config.yaml
embed_dim: 384
encoder_norm: "layernorm"
encoder_norm_position: "pre"
encoder_parallel_block: false
encoder_num_experts: 4
encoder_expert_mlp_ratio: 1
encoder_layers: 12
encoder_pooling: "mean"
text_encoder_width: 256
text_encoder_fused_qkv: false
orthogonalizer: "newton_schulz_5"
Rows from block 7 of the audio encoder of a small contrastive audio-text model, named by matrix and row number. Rows with one number within an expert belong to one neuron, the router's apart. Each number is 128 + 32 x the weight over its row's rms, rounded and kept within 0 to 255. All counts start at 0. Numbers have three digits each.
Before each expert's rows are labels from the 100 clips, of 14976, where the router gives the expert most weight on average: "top examples" is what is common among them; "band" is the frequency band that holds the peak. Only what is clearly more common there than usual is listed. The data: synthesized solo parts of chorales (CocoChorales). In brackets: how many of the 100.
# router: router (encoder.blocks.7.mlp.router.weight, 4x192, trained with AdamW), inputs 0-95
# up: expert up (encoder.blocks.7.mlp.up, 4x192x192), inputs 0-95
# down: expert down (encoder.blocks.7.mlp.down, 4x192x192, transposed), outputs 0-95

# expert 1
top examples: note C5 (70); violin (60); note C#5 (49)
band: 1000 to 2000 Hz (67)
router.1:106097142103129085124119074161152099163122175091163089049134145168111091082140168124120140129067113086167177124148141164071082128186123109117170139109159161142174074172075088168137188105103131105079144132118113071095126123159108083136048093109201169129155101170157111122139116124088137133
up.0:146123144095171116157174161150124164075105139144170093188143150140137175151101123132100145168112157091134106174102135124120139182134074096102188112084112119124151104155132106116094114126179166170166098114124085098156098119132152100139126139121144101141089084105042123106111186166141115152
down.0:054067054098163182112172134115107083148136155127103110114096121161138093101120129172125121124097140117103146127118111124100118114104184136071071115146090080157099146065142131145149177151131160139124113151198143071134114103089156109193171122112025135140178163092168182158141163181137215144
up.1:160155122160111100177128108129173124079170120081108133119140131052125123124137147133126154179140104092209120111127112123136161109147108160144083140114080075122140098088155197110124150142133171158023134143118149198113143116095115146110149153123144153169117091112059085148118069078133097101
down.1:176139083106110166144118131041115146081135120155124183144130149115093129118128141166095100091078162131127151161112121168079116049193114097127176104173128138195110139149138169179136172096133124103161133120124136150084146092099174111173096118147177161158160116105087113116164120130125123111
up.2:109162134120128128158166119168179152142191104164093025102133118127122114097122107096126106072099127171139120081091153075125201114109086069156175147117144137137081093050117115081093121160157185128108086140140111166099135205180121098115108163141123118175108124092167080219135152080091122154
down.2:139094106161096092097110209138111166168115124146146133114144122147144072148084109138072094145076149077151158127135080094134069165133084116127077129118133153140061094206137119145138134093147123114093109156154101087152180164131169156148090140150126138129142140136140160100092112121103140136
up.3:102135156160166170122120172163122122139132090095106148085104177181089145101150152157155123144111116101146112160105165148117101145079133136129104147107156137123087176093170118105177110081154162126072132157113157071101159072126124114187125108127171132151106147145121129108154091142135149120
down.3:134126119145091188090134097141135132157092110130132108110132156089119138176151124060100130133187201142152112152168164121100132104174167093119125149091153159127202111111163154121171158191098112124089115096122087148080164107103140118055128070112104167171154104166148127152069173174154143139
up.4:138055111155152145161114123123114060156164101093083122183174134124166084097127113155146141130133106155093123136145169094127154185107164150083098120112128078092156114126100092116144056103069094086119120092114054157093140165072142162093160071093162167118126175152143104155113169127149123122
down.4:160138158131143121097117126176088064104134147120094094153099083084155109146145085147066079177124103087131140126144143139129106183127107101082123082174087106125204118149148096094141180145168116192159141168149062112139117179148154152153166141072191117132100141103079123156124124100172081106
up.5:093165126181136202140143075111120131149126145114114143110139100133161078115153167128209124133119156112210134169125128163123085105123144132192120172120150121115074203142137121103126126148109176090152167106095129156073130137132114074138150175136149131129165057122113111131156042090191104136
down.5:153151171148074115091106136138096075138116102148139139177123168073170149142112090121138159160145084096147199120155126148163098123153101141103088076107158140223154146145139096101114160135107105107137055137141204142119052130167096084113109148107142155151123151142166162114015131141113129162
up.6:147130123111088158112137188142103101124113162159188091062101164095064135145126111076182095105068136168124132123079138093141072111159089140128176105068156104168107124138147113137104145148123165115156142200157147155159129098056067096095054049116154130150137132129159162180104162086117149185
down.6:148151168159113101097118120043155115069132128105151161131169123159120114118135154162109160119136155073101143104164101169090109086205084070153134173110058119181127180099084113050127081123115145121132119130107111171114128109141111147126116146181082095090099188182095162062126053123169144086
up.7:089156116094156086163135202118119140088129091092155104135123153151126139069087104121184161125081147113100140135133106105159166180129125131155164132090131114112130147149199106142170146104099149158175098160112147069122125162148086102141119162145125104201130134157136105193119196135185120138
down.7:125066142107174150069086120130153152075150087109107120110124114091082101104133116142119142091158144191101147138124179123098147115155178162134117105128169117092078103079200116114131151136137116120208112109122121112113139095077111146156112112107109138115125185107192089142098166196100165144
up.8:151156111137137113113160169138141128088145158160168133105134199151050157183066142126099130175164140142089059168157128124074164091142111079100150142140128137088077204121159143194152112139088140107105120128142134131117135114077132162187125139117163144195145130129101084098121120154162166081
down.8:133133134094150115111144133161182103110150127155217145158119108162126130133126123115066141122113113131128075163170106168072085207144124095030132178140109096106108121092123183117136082132201128157199120214148132135158148107101137120098101101159134169184146080124118134114120112098153142049
up.9:159128148145069099111170106103195111137110092151144076051155099133156149122123092137112136162152143107121102125090138164160144095140117110120121087109138054108135099101113222165118113138145164130130190086135146049113119088050145107170171121126114143150153078124110136129155113127191156157
down.9:152147102116138154127111111138152069129088152146126102162142100126081071126115140082197110058038151087179040086181122091173150157152129134152132088136056150171088152069138158136081128176133138083179096172104205101134160091154143129178147133095071125109072130102133205160190161129180120132
up.10:141080138129151147025154037067140058133104145162150161137144155126096147135123145105122152113174158146107095106066084166114087058168101110109172116128086090065158164157124102090174076170148157080144111139152182140147126098130107145078150080152116101083206140120104127179147150165168134147
down.10:140103150132071112127089067103090099107107164192095121115190116105121135094114173132196178116063113112111065125096101155112119106150137110164124150141114167114105047139106136138175104170141089146166163139141120184149112098124135218131132118146131142139097131144120171197116136171209121150
up.11:183150117143166107142152161195158123105142098084178129131148171132100142123156086107160109164125095147153131132121169180152110124123182123192109156119157111097199107144180160151129153141120106117169113140108121134188081077067073119118087140108129136114140134203158124084113114093136155135
down.11:087211139105118117148126076154094120169126139150102126134129172119097127099069119131119124161134209106140211098184119104129121165146163190093182106108099191146099171084113058149078121110108153083116122094138123091151083150099162112202192122122124136120116140117145141176148073114097102127
up.12:150073154066129182123160131120157178145151145113142098066091119112117147120114084138072157138127145129094096061168154093150187157109075126104160100154126113099152174142110168147185095126066116139138137125131122112091111110082144148098129076146168136056099148117112152086135149156105154205
down.12:131133066188110150087149104079108075099100110099111131139168080076115113103171116151110093105113127100103131126136130121184136117090157122174138114074186158129080121084158171191122146194188134132127187127162122097155155150126179169166197160143079120112113095118141105101183144081089087080
up.13:141157111156143130139134143056099123173102124153177191096127141157117124094129163156122133125171128152141146041147131102112180131142044149051135131133153092154123102098149149132101108164039096097145147165168138056133137100114071149114125101089117116135093146174157126089145133106183127124
down.13:135066095154151118097110149143156095124163111039074168146129110104072120158162127134098099112139129091141124142047115159136153080119184089100095127132148121121118093101075128178119102174203170165123088191070117151131119121103104162087210088133142173073154122119094104205126112124152147114
up.14:109123114155142190154168132118130168116166091088110119128105103154105132142131105049094128103126169095124109130119182198184061199206100113104090150151129099148112149116156098183162110107146150158151101105130118085107171187146134111124153164138096120110149157076123135123109169135075106206
down.14:045181158150182155096113133155162136101146163135089179137140097102151113133117121111117114077113092153139118107118102112132139104105117158098107137077145132158117051044048124110181157149151108145178161124171160130147097064096127191194172142114143128141148158090129158109102132119077137135
up.15:103161186134166100118112135185132181116090158080138144079150128086144167103135103143091163076164092167106155123100127143118143167202122147078114182121138116065091106125149138110102133110071125148107126094158172138082123124156142149077124091138098135112177185219139153091110106166117156095
down.15:139159152150105153096150114134193108196131093109101114156146121079152081121144127119114148107082149116108113126100107239183078177155081128104118098095121141147160159123200112175105064122166137129140132113085199128093073165079126143097130136166144122101160090117137046128077168134149112139

# expert 3
top examples: note G#4 (53); trombone (40); note F4 (29)
band: 1000 to 2000 Hz (52)
router.3:133127116154125172164043131123133104122133076114123172112094094077150152117113097111104137118139126169091090118099137179186150148105097169171080103119128133172083205009177156090108044154089075158128106106106146143134108170081104165128155149117112065089147145101102108123123181144098151109
up.0:154126098160113103112067132123164079100150078164083078096107081142155071189106123096131150109074092140177141170126108097152101123077101167180094138148131163126126191127094164159141082123201124098179133114143083096119171109081133167130147132134126135104146036099080120105125126118108112167
down.0:104069139105072151115158104125139094087121163055080234141165088119149109105204106145181133142132164138141137134160138158100127145158131080153141104112136124133103140158137059158119176146174142116090134127178172127102135111119110094110083128129133113130127164128195015125216151105104183096
up.1:126102095149163181122140181139129109108116087129207089178112101106107161097167137180137102094070131170145111144082123159101145179124103122123095146108162160126143090194124144144104199147148070141119075154155143106129124095117137124170125070108136063138130181127164124104165163150120139126
down.1:155153110103208152118118142108156154187114136121132126126087121134165154162111146093126108068131118125123128151068107147131150083170150093184224088126107153141093156153066141131073133085085157090144114133135142140109102093109128119106112120103146116141128101143117062112118107082143093152
up.2:120206130168127129135163126103156084103123139161045168140134105139167107159140139116138120157131137153116086125122157178102162117131158146115157083102050120174138162085072124054091073112097124142136131086173115100160113122146136179104162142128136108062112124115077146061098161161131120152
down.2:120151140092102137135203127118101114151097097138137146151084126108146122149123144173103123093069123126164147117116150165135079107157136085100169071105133125161133111126147071166149094155055140174074105098098186112096135135187114175166128166132085098141166119122197094131106159130150151161
up.3:161141127110122108130152107143112159145127150164156141100084143113177135102144160152100098152162169135036115142132135077100139166125109209155174092133122129103142146177096104127101091130129106129119042202112103141153181126139135093134059168114156103124142150162174092097094119140165175215
down.3:167125173124147131080139132138169124123154065138091103174134175074160151104181134134162167152169123046186116111168130127150078095133061085131117092112100112153112129161135150120144051135104086112130131187126110117159157116132152132151223115108101132153112112113104122207122075088168073137
up.4:165101105114141134062141146115127081092116106078141139165165124163214145126159110132104056171145158134091117171156102158163110154192064147124169153155141117065131131069167119103144151065136132125086111191110056105120136149069131169087170160122156086091164210100096117104162129147088081149
down.4:114085076150126182161108094101117105084108142076145132121151127149090193165107163102142175153084118118120188158094139104123060194096127072154154070108096161119159103099112100128129151138108143124155160151104156124134142145157094124143097120152186107139047063106092093133150087142194129140
up.5:087206072128134136086126165186122133142146162172115110093109184090119164096175140129107155148081076071187057101158111108188033115084133120153141135122151126101063116121116123136088165133071089132102142140110144159156169103123139166186116114120129127094066123069104142103138140164155184139
down.5:151072177092142118149161091104082188109093137154129127171158091122105024193100148115125146150149102152100154135181100133121167103164137143123151113116163199091161061142164194098144054130183060119161114129166105118131130112153109168124085126186183110100106156108136087100156144143216172082
up.6:156111166103178142108130105186076179130171177053161157120100176158169092168195117172127104153117125069142114150072074107064101092159126103144105107114154121128140113076096101153133135120083115068116113169148122099166142136121162126145128128170128092150110101130103114154150160141092125163
down.6:121069144170134126119116130093103113168169152143135075110170151111127121181086168097194146120115108147176143123141131139118112091125121127080180138160160129094156070130171121157128084113110121176112101101127127130117113141113117153142195121114158151101139186140147095131153126152186150164
up.7:112107110112147171194152104141156143158134182042103116108179159164117104074138078129138116163120139125127166144129143166145133135135108119096160136129145084141094110082155154133134104198140138177151161117137195096144093098138194145118164102186140158097147099153074119128152092099121075147
down.7:109166193126063062212151190102076165135079156102118113133144070101085125086081152161060092130128139133115152119121128176152108133119085143115175146116175144156115167157112078132153189131172166105113113149152166106182126127173137083110067091094157173095133114092111190117121066128092153105
up.8:122101147145133117151141045188133217140175103133125123188137055164113124163114159097066101075168159155174128151148087098168173125185104121120175139110143131117113113111099103059182140115135083115119129119137126094150129150113140171116105107104120145153122080117136117149091213141117132125
down.8:145141108081159154194149178124123097144110167110146133158074172163014110125088108112174156127123076130069142094153137137072052089082109084131120132080132135123131144134134133137082119112134134160130123164171173176142142112148166107172133114104191094122112137159162199171203106118101129164
up.9:147101102137119138136146087154162111119153117137077125130123143116138185150158091185092110108102049097152089098128126129094142120130144161180133130128150138099102178096099185166165138129119123099102131158098255171137155160167078194152147155135132103066109123139127082123137126125147129104
down.9:100102153131093127163115070069156104097111069186130157159158088161112089122130085129081112086149196124138108155079091133139174180138136159135169154153126127143134130137118115160170097062093143116110139104105089135098175164111115164163103083149149110148130160108087113062165161093154110069
up.10:184127162106150135154129154126148099095160102137132095140118130075146150161121144126121133150112132116068144197161106158104056113114041119133104096120194123169075128175132167125173093125143114104108149134136108140148139143123085110111135205100195136115167133154158147117141198102063114097
down.10:089139172101096088125172160160135110209124124100101156132156109139172107095129138167171198153135132174137117127091144130195141123137158120107141064158046127127182171112084083101127150086094133118121109151181069127140077155060107133088068149085101157129084158119145115129140112102155135108
up.11:129142110207152125137169107082154141122090160073129143113098101151117100148135149122114146147141114143106155094115062159160112139131061109126148139174118113124131092192146070113143137134163150126073111115131090125083133163125161128195141111163097136145163157138089124134180138054089124141
down.11:063098132096070128168135110119118103126114138090135095116136143132142158113112161139194136102171050153163071144068125062123124170105074109153117096094128177102090136134108158111103055130114165113126115129145135157196154178172185129110174073147137131110102180143133140168159072184147117166
up.12:120122124132146054145128172150116101107159181061079230166133184171144115157066091104103133095130114094151152085152137166177115123100118107087154105116212127153082093139181141175089118092122114175146128194143138103117111070172149153117078109135094126166099078134081126109082117124110169147
down.12:110068159153147123130169136128154138140075143174159096136115143095079129128088133202151120145103127151072130184133124083101118098139115141158133123167156082125153109080127096067124109185149087081118102095117142154128181143119186160094152189161142053102121119113170129165166190142147162102
up.13:124132060164133164147182113150028131094132091136155121062195109145121144104107094161124128121137131070135162108112084157076106194149125122105046121135146147156134210104107114090109133113081145168104072140062152177112147123089114200132106145168162121155115113154133160053110140152155106145
down.13:176151110119110097103127115192123134114192143164140095147110123152166120118109122075136147145174142147053160111122109140109129180133160111128199124173130137110173091139181148154111089131173133136108091095131142114130110158154155099159091067119173126105100185144170078161194078097176125127
up.14:104150146117126149172150177143172092121144159090129132049150098160150121142134135165092127099131100137061152151130162096059078204099103159156141077148105082134115133156104023122170168087090111135144141157182164146074141140150133170186124114113136137150128110178163107104116135131122165158
down.14:107110133109195111143138127182125129120146105110062229139163141122101151142149092169127074096136126138143105133142094116111146117156128086154100174090162172134119145115154065094160136133060090124140139193149169148153125117138130145128115129150089087147178135123106172140156186152164120084
up.15:125103053098134126095166143131138097156125060134179073104086160096147145150105133138098089125164136118110102171156120100056157163161131149140087129103173120139089144147141142172101149171135133096162081097125183127102133154121112133118094172133151133068163088157156166095132114122122090118
down.15:146109157124078111170086126141096127110096156091174129162175168121082102148132123142132162106107097092210125124109169147186189103184140095121136138144131122116124178105132124082087069080140158120112094070169069136127161133144130100163126096101175034110146154068118124140116187071182144147

# expert 2
top examples: note E4 (96); viola (43); clarinet (36)
band: 250 to 500 Hz (96)
router.2:127156158123130147085179143093073125139161129147161139152108204170100163175109135130134091123213151164122055146151120090113145115122116035059137114129127104077088082125152137124157087076118136095157114158167101152141118054116150135123148134144103136153116163145167148140071069161198108153
up.0:150113122121069111144157142084098155120154126143123160156147184101155117150056086127121164151180098116125162142160117130091152102132170118110077123170143131100068189134162147112153141149143130132122147134105169113104082093141087133146162134124085153066113145078130111112127101089142134114
down.0:107123123154073125090157148083150120168162140100128124130125092077131155167164162063135191089108103141080117130113098115126078146103077109132138145114178148094187053098067191177115097171097139135092122126185142164108106155152138127099102105080092150095167128091167131163056097113145132120
up.1:104149166047130108123140125069089090178060154148149083190078143121165154148114128182172114205104093134121170131121067157165094142144076131194153154092173071104101176128124116148128195155137157168105133111148130173130120141094157099141141098141120106150116109141103116150138079103126126194
down.1:088134175137140164138121078150126162162207102143126124130123146169136128100139139084106117101145104088110151058112179156179163104100125110129121099125123098142101097160158158166087119130082108137131099136142118074197032060180110128129157190106177126145110097195103137125130122083134126066
up.2:065111178160138143073138152118132124146178144094094107138121139144134111095104182112128164124155123107113128085159135126125152235179145127082171143125151087157099138114092113128123142137168126139140118100099136142124060067121110108084079118092139109138114126149151142096134125102108158099
down.2:151101113090165149175095146164106087145144178141128196176108114171120142129115154105094200099113097154126118115136131113137110075105185129166144132157133134130069101121154129154144143149177122094099079164160126129161151110090125097113132092119154150119125123128139109154148214149092098147
up.3:180104201162090141139143047170179156110088122126144038144095141150173174145097140142055196112108132149150132188161166146126078091106112172169160081132108131092121107149107155086122130184127106129121112134155117127138160100116207097113107078132103121096126130136120105155108140158101122148
down.3:123190151102159120129190124110091193117151069189134164071129147091085113146194118151175060102145116144138124092172124125089127080124076115110148109137117159116096139167118095125157099107082110159160166151100151154154150132109102162164202121094070114137134125170090095128105123085131104096
up.4:128151141111148044120121116141148103100172160111146101140123151109110136096128095125096105105111140127132132191188185128119089162127146116150133129168119059128147102082145141103165126147230132107151111107139123092105112186177158175186098144125069201161112130099133173115115082108134163138
down.4:123124109178129130127118136119186128152113161079121106163114135112107117159142094133096090176112161144097087190151088183151154157133118134142112146077145128135141137153076114142100084148094130116106108142141098136111109052173176044107165100149085151141170099138150186102157117144145128098
up.5:130169095102104176142131168159098107185101134098129097092117140148156126127129109155178140159131097133151087132125103081065108177068133172137174148122182121075083102127130158178156110142181053059127111113153128142075158124132086100076074126087106147145133143149109137146104111139151121205
down.5:141164175146094105069179104161170121140148140141109173095127119165138079109137095161108125093103138188192177100191179156137078072141121047121121124196191139090087146115096116111129142070118117170111159133128128083147156109116066089128156099135157169116074199154103074142122163133127124131
up.6:124130132154146143101102167131113114179204132134092164170093190145117103177132123108148090102107188138187119145142115150113082105120081142143201136130110135134087122159130144085104140125143105182136133068140138087124160130140069159149081132162169149127114097077169152073196113108130133080
down.6:114125158113154100123169095125195130126093141093121029136109150154085098133085131100087208137137107146123044113136143152099132133151085107134084076102104109116077124058118075126089100142148183107122101178102161184139085130127132147166129140159108125138186123075071107099123132137152161157
up.7:162112112103127148146146150179194116103148084208131149084111128116184136156116084142137137105137135133078135083112062194119125171116148135096107100154170119100142188095141151176164192145122185135094122152104175103129128116099162094141104118113108178165166074117145102069149177092099150109
down.7:137081168131127142119106156080092128134089177085124114166069144177106162128115057071111165162193110101157155133156231121134109090128149130140162167072100077114147119141182150159142077116103147094111138152147106164105111153161139112124090166160129123066183142141165097128152094051166147187
up.8:140105176176163105116101152074125115143163052130121150150144100144125141124170104122177130143073089138176108120171151154148189113110142169132105200064079107101138145174129099088113107119169132114132129163112149201099150157157074124133133125157063189090113107183087144097061077161163105138
down.8:110074153048112164102195112113129164068102158166126135128126102137116143125097116125091156115117076156075108163171133167090116165162080141127138066180140107096090132126150148113142149076156151128203127178139118173102179120069202160163199129057174166084164144126126093110126130111155095099
up.9:171048092108158148086215095177090114153132100166168097146099177108141170216153158166129156071103144161128086158149116126149152187078129114123122178105142099100165107148149164105107100112194117172119128136082117198106088102141081146147130155092113120176134109163138138130079156130132093092
down.9:116096176100113108117114104107108136117150148125129198140109146141159103078075155068124160140075124179168122138198094151111121205171148136135163064075166149146068139169105153139132124114106152148097146164129090108150139156124150197150105124102124164106134153150152135091131080097176122096
up.10:113134151153121164118136103168141184159168187144142098083098137123123098107110136212114181110167098131139151143112167141108103168096102206108120115170104146139092114185157092073120142089125190123197164081171110116103140096134084136061137111089140122103149144115142158098118157087151110125
down.10:137118106122098153152130103124074165187108120147146156160176108142066169137162128081132101084112114086146096090160143158100167153127103095130164090113128108059123131179107073111146191106150163076173138145136138168144065134143100130119176130079131120137098136134112162147127083121156080161
up.11:078149103147093120083137214134110094171146125140110122160139109082144115192096169149124105130106109118144127142137144103146109168109155121167163112122140094150193118164210107074119089104143157110117145115195118173166119141126071138172118073163091191101112137086092128138106167104130149115
down.11:119153057183099104119155111129161141158171136185100132161121120108168101128100131117102144086118062140174106145114117116164081194133124197113152143150124105145149068172122140122154145145174178164141142057140128112085130117144148171124103134108081137137160155079118099179083108142154142155
up.12:127135101099129174077158123146143128140124187055167091105080092144109134129130103156169116070159132172083119131064131120070123140134158125085174075123113156062139095162094125168146107131164103169197174099171118095096157063144104099094159102185096123132119082139091159096118082169078139119
down.12:167135123117168074118153112094131132083079111153103142201143088151183102128155107152159074150074105116216161085080129144127153122183166108115114125078122089089078129176164134100106110129130084168159158150086125140156073074136182152092114131146188158111120119145134114088148122128106119111
up.13:125153141146128128168131118129142112132120130121135135096139128129101204145079079125103178185125152165173171186109134116153156094130138105187181063158098110114099138125145173106075148115181157107062144183092161084113076103158141105073115120151120106154055063111114114097101170193143151132
down.13:119136104073145109143099173131100192163152133106112069134089135141130117125088162139081147193124161102129164162078168093141153103104146135141116180151076125172111170088111086142082111216117124129160147132162152138151096105100133089126161206117189188097169120135111180154102142152091093123
up.14:113162135120115093096185169104152068128108171167128114144128023113197135107137103119060124092124131136112115159125173134207107149088116153149113148124093156140143095105119116143144102109134186169110162186103131108117110194115126163116136109125086167137107164104171115121130226124142089170
down.14:130151087129115181109106126136159102133107150144131185077140150115127175145125163125124078145110144158170110109105121115082157153064076116097181176107101142134167174054127133144046121124155121132121124205055175122136113101132171095110127173139136186144133132153116117147145131109110091199
up.15:084125152121124143126155177120136103106111143090076115170128141153148121125128093125174144137173112133144151148176144165120150130127154074121174134131147146133077116141079105102130216135115146155141063118144146136112110082085109096135053144125070185178091068127143135072089180104145172151
down.15:154120151130142123101102112114146135139123154107132181111089138201129140139129170100109155116142150188069127123136109100165135125127179073123062083070168075138099084109110122098151068140095113184095101144096109073137092118151089164145162087177135131076086135174133096154096165161108116107

# expert 0
top examples: horn (64); note A4 (52); note B4 (39)
band: 250 to 500 Hz (100)
router.0:136126117141130106120148190116134217089133154185081086200186085131141101157143123136121173145090121129158162131121117051140142133104181176124120150147062134157159119198105112114120219155176170175123140139082124134114161175154124131124129131105091126166114045119136163128145136053095092127
up.0:123092188140110153164129138107129117081148155148081117132142155113035145160137149157087093169078137114138124101152164141098173090107119090122156169125113112121115070113099137113134149190127146142118081232168116117111127117127125124136124114130146119139131108178118164056149213169114074091
down.0:080107140109147128062111138143140163117145097176112128121176100196097111175178137100141087150115113174186153082142129133155088125114121181122104139117173121128112161105115066145118193035151125147112188148148163112170166049140130098070136110113129120126127107100108191165150115157155120154
up.1:161127137195173079147122069093158117109120138105178104121075102113146085162067215136121122121118157166104152181111184124078075123086070141164136071129102121128178116131102174156101206120085104177136123103092165194123142146123150134108065162137166130144126180153090117152193096164079090127
down.1:113138168065157118144158117167175084129139147108109129155120083146155158146080123133103172120150106060102041071100133107141168103109143144110145136196171133154073159065156181078183119118095156126183146152142100133100136149186121105183149103158087071123136207154144093119070116196154140109
up.2:114186089114161094110135160055156152088117114120161106077237057077186167119083167103110148143128142133130126148166119164116131067158146149075141138102093118102128103113144191102151126136137111117111122125080193077140145153128092138102157201121130114116100127160096101111111102122100092080
down.2:157112115164062164066153141131128193097084108132086116119090161164175155085140189076133135109182133103113074135170120136134083068153124114139110113127116119146119077117143105151147131123134097104152190120100119118102119141191167090112119130140104111145119033150083152133124149076091146182
up.3:154217127115123156158139130141095146181129177178110134117089081153125108112173157128128136109132151121099146129109138086087145137167137125167162121066087142150164148123154142092102107111081181117163106140086045134102151180046178127114129127134103165137101132125170099155091110097113187127
down.3:106131141074094094123155129087113084117081150149063170132158109066179096142092133156157148125112105152117112102115137087169128102169120099156103166135143103114125141150080113162121100158151079081138066182173112137143141141108104163101144142151104094213099075096190138153181182185206127110
up.4:097094136098138099115061084084149194133129120186198058153150209128079153112109115131116142153158205143106134192145105150177176132122131133114148112141090123116194096147163069140131177160102121089182116169049090151122128092121155150144106140156140139158101165154112083103188178120095123109
down.4:062149142121076062100105190168155172131127108096144148031154086136116170133194160138125086164154119174148157072181126183109131155134177156120126085117157130137062103034103116096129123151094119126073168107130157146121146125158123117104133123153130107167111100133141167102089113129160099157
up.5:095098148067121162145127110133117095102108152114098142130176152121176117142109177174159160156112078131139199088109140114124090080137163158123211100069194142109153142141154074096079089145140132156165065161104100187103160094062168141196120094172131084162151119128099169079124120102165114114
down.5:125077120123107082116139116125079156102167203142057119157076143109143141185085103113120149089132132096093124176129106145099104214104109169132092181130082140122083094163138133123164143191143131141079068106145099148142102102156139180098105111129130150150120108118158039144128168168133175106
up.6:105057097147116127120142186159142080179183101189143156168150090211145203138135106153089126103194115123146147106107083148107123116127127110145089117142125131115147127122118084150178127121103117137109177119125145105171150158138077145155174115170149142133083098087145137168106080053144127137
down.6:165168150099135126121147025126147107109142109138111154142113071079110109128127133154133146165122046112110105150102113142108166110158144161166127118137162116039180115129078179154131134169128130108126139153114150148146110133151103110088123086129099175073148123162075166158174142156098111115
up.7:188118144135133144177120069130128153087180118172163106169097130130099146175075100185135171097165121122088096120117084157133116177113165148130081098103135124129127124162194090102109099084140159119137108132075160121129141172146113160191163114140124068122115141023159165141067100075180111126
down.7:140179169113136097110174157095138137174060181101077124132142114092132095108150149116130110175081169161081174167138146114108116114159110147110170034110116086134166149133097172172111104123065139096163145129151114166150080141133134135149088141149137148081082141122121118146174125113139125121
up.8:157185133156078130180164145146165130099119139190105065056165113117190088150114131125094141169159160086104123053065104157115106104090095145125142072117116074154112153113114127114123080140123102164157154171091131115102092092084110112103138158103132096120113126141119156072086116153132133115
down.8:169128130122079093091136148117140107145134117100103151166122169137136151163111122124130127109112129149171159146136168153107130141086142120131050160119154098184143188157131126190148130138155148149153129071119146090099121128200184083190139130081135089126136186100118146145152173106150089092
up.9:148128172140130077106127154072173101140119164067143169160116089148123143189098156179102165106154097157135176093129118162088096095140081147126127148140115145212146120100130152189145212133110082087120073170081139159110137190110135110114147127096123114132131145129138126157145135099120129176
down.9:152119177144176136108134049155147146109163122117154099109117119128147116117076115089126086096098139107108087149152139123110190150129131094100115078119182139106109140119124120086135092115085127142081121159198132099123116094193138153149168106066151077091135129199122095156115097166211151201
up.10:121043074168073098123080159108144117135130190124092134234150110078090175119113084124126143119104163109118119150128092059161209122110098108184074119150128137066107138143086136113129148075125139175152106190118118107128137081174134125173153118143123139146145109101059127118131103139142096090
down.10:134126156134178117102139134071103151123086128180109121069159125156166161187214153095170131138101062141118111116116120135088086116140158057123163169143065112090149065112154112112146108171143119138086091157146114109132112092092117133111145177153089126120144151206089152175179138079112105131
up.11:149152087034133119112108129214133115087110120098153137133135127148140092124127151143176071145101096107118148141135164123111102132142133129152071166121120116153148156173144108159149154100085087169144146137124113124095119069125145108107139127108107108095152160120105105168193087070129067060
down.11:084108062132129082106130156125200172144120138125193114137133119140122158154141203089069125136121192128129099088078077118167178144070154131088087120146116178127126110164153138046159152173165145167116091116126135132139098133124179105137133182124150118104128207120140130152113119141088128161
up.12:159161116090152133097140039122147125081129096139118162115129151113177106075086134093140154099093103164205169118144160151108110141151145118112123101101110151170130102094121143124120122174158049166157087196173140089106137132168159104095113110119136124096106093118089121101173120174131073096
down.12:113153146102066121155155151115170118115093126131113108195103131081133097212130120105149092115154125106167099091145149115161129126152147087077154132137111158074081116084161133092109097133154148167141140133114144077177118131122068099058122121174146164132139156165156115164117109131046135082
up.13:116094173112171115090125173183106120157156138137139157122131111064142062104150187213111123181114156091158067118146165117150162116133168152079086105126093183090113134116152154100147156140097153125182122155103151102197096146139129112164122178089086146189179119132138133134113128139112164131
down.13:184082130134139123138115167136124131159122075137179118114098128146173136129106121123180101086199064095185104152093102102128140101123105114144153063051110102139102099072128156186158112092122165127142087136134126089106209126143150172070172186138132131131169171100126117141184143112168137156
up.14:109147153110133168202135150166178152121165180147086117124100111134167148172146081103111140189166077150095137068192137150141088121191137108102073148122180110128050154124088137181110085093105146126148139140048132120118133126119149085156125140147078177170158122101151116143120172093172059136
down.14:132056134183090132133123087138117159133082129127127144180131135142120127081089182124088110125123111147129142116104092198090129117092145056157165141167112128108156122183116143127173089149173212137165115096110078164098108121101167157144089165105114130116102185119174123172144148131135163152
up.15:127129124178118102147162105091183095220108157107102068170114123118134166152135144138148167096088109111151103181134099132100139041202131077140118125058096154112114172138123113131190102115151121173079122149105141152097147141150083168099170125183068163192145070096103108117125151050152103136
down.15:188078205118069068083138062147095107072099148173066113120189163171075138095138125103135139117120141176154181128150145161132123078129154130133084149190084130131105117173104131113161125164125173134127118150113138154097118047093086205116124146125128160115067160179167175119101127135174146095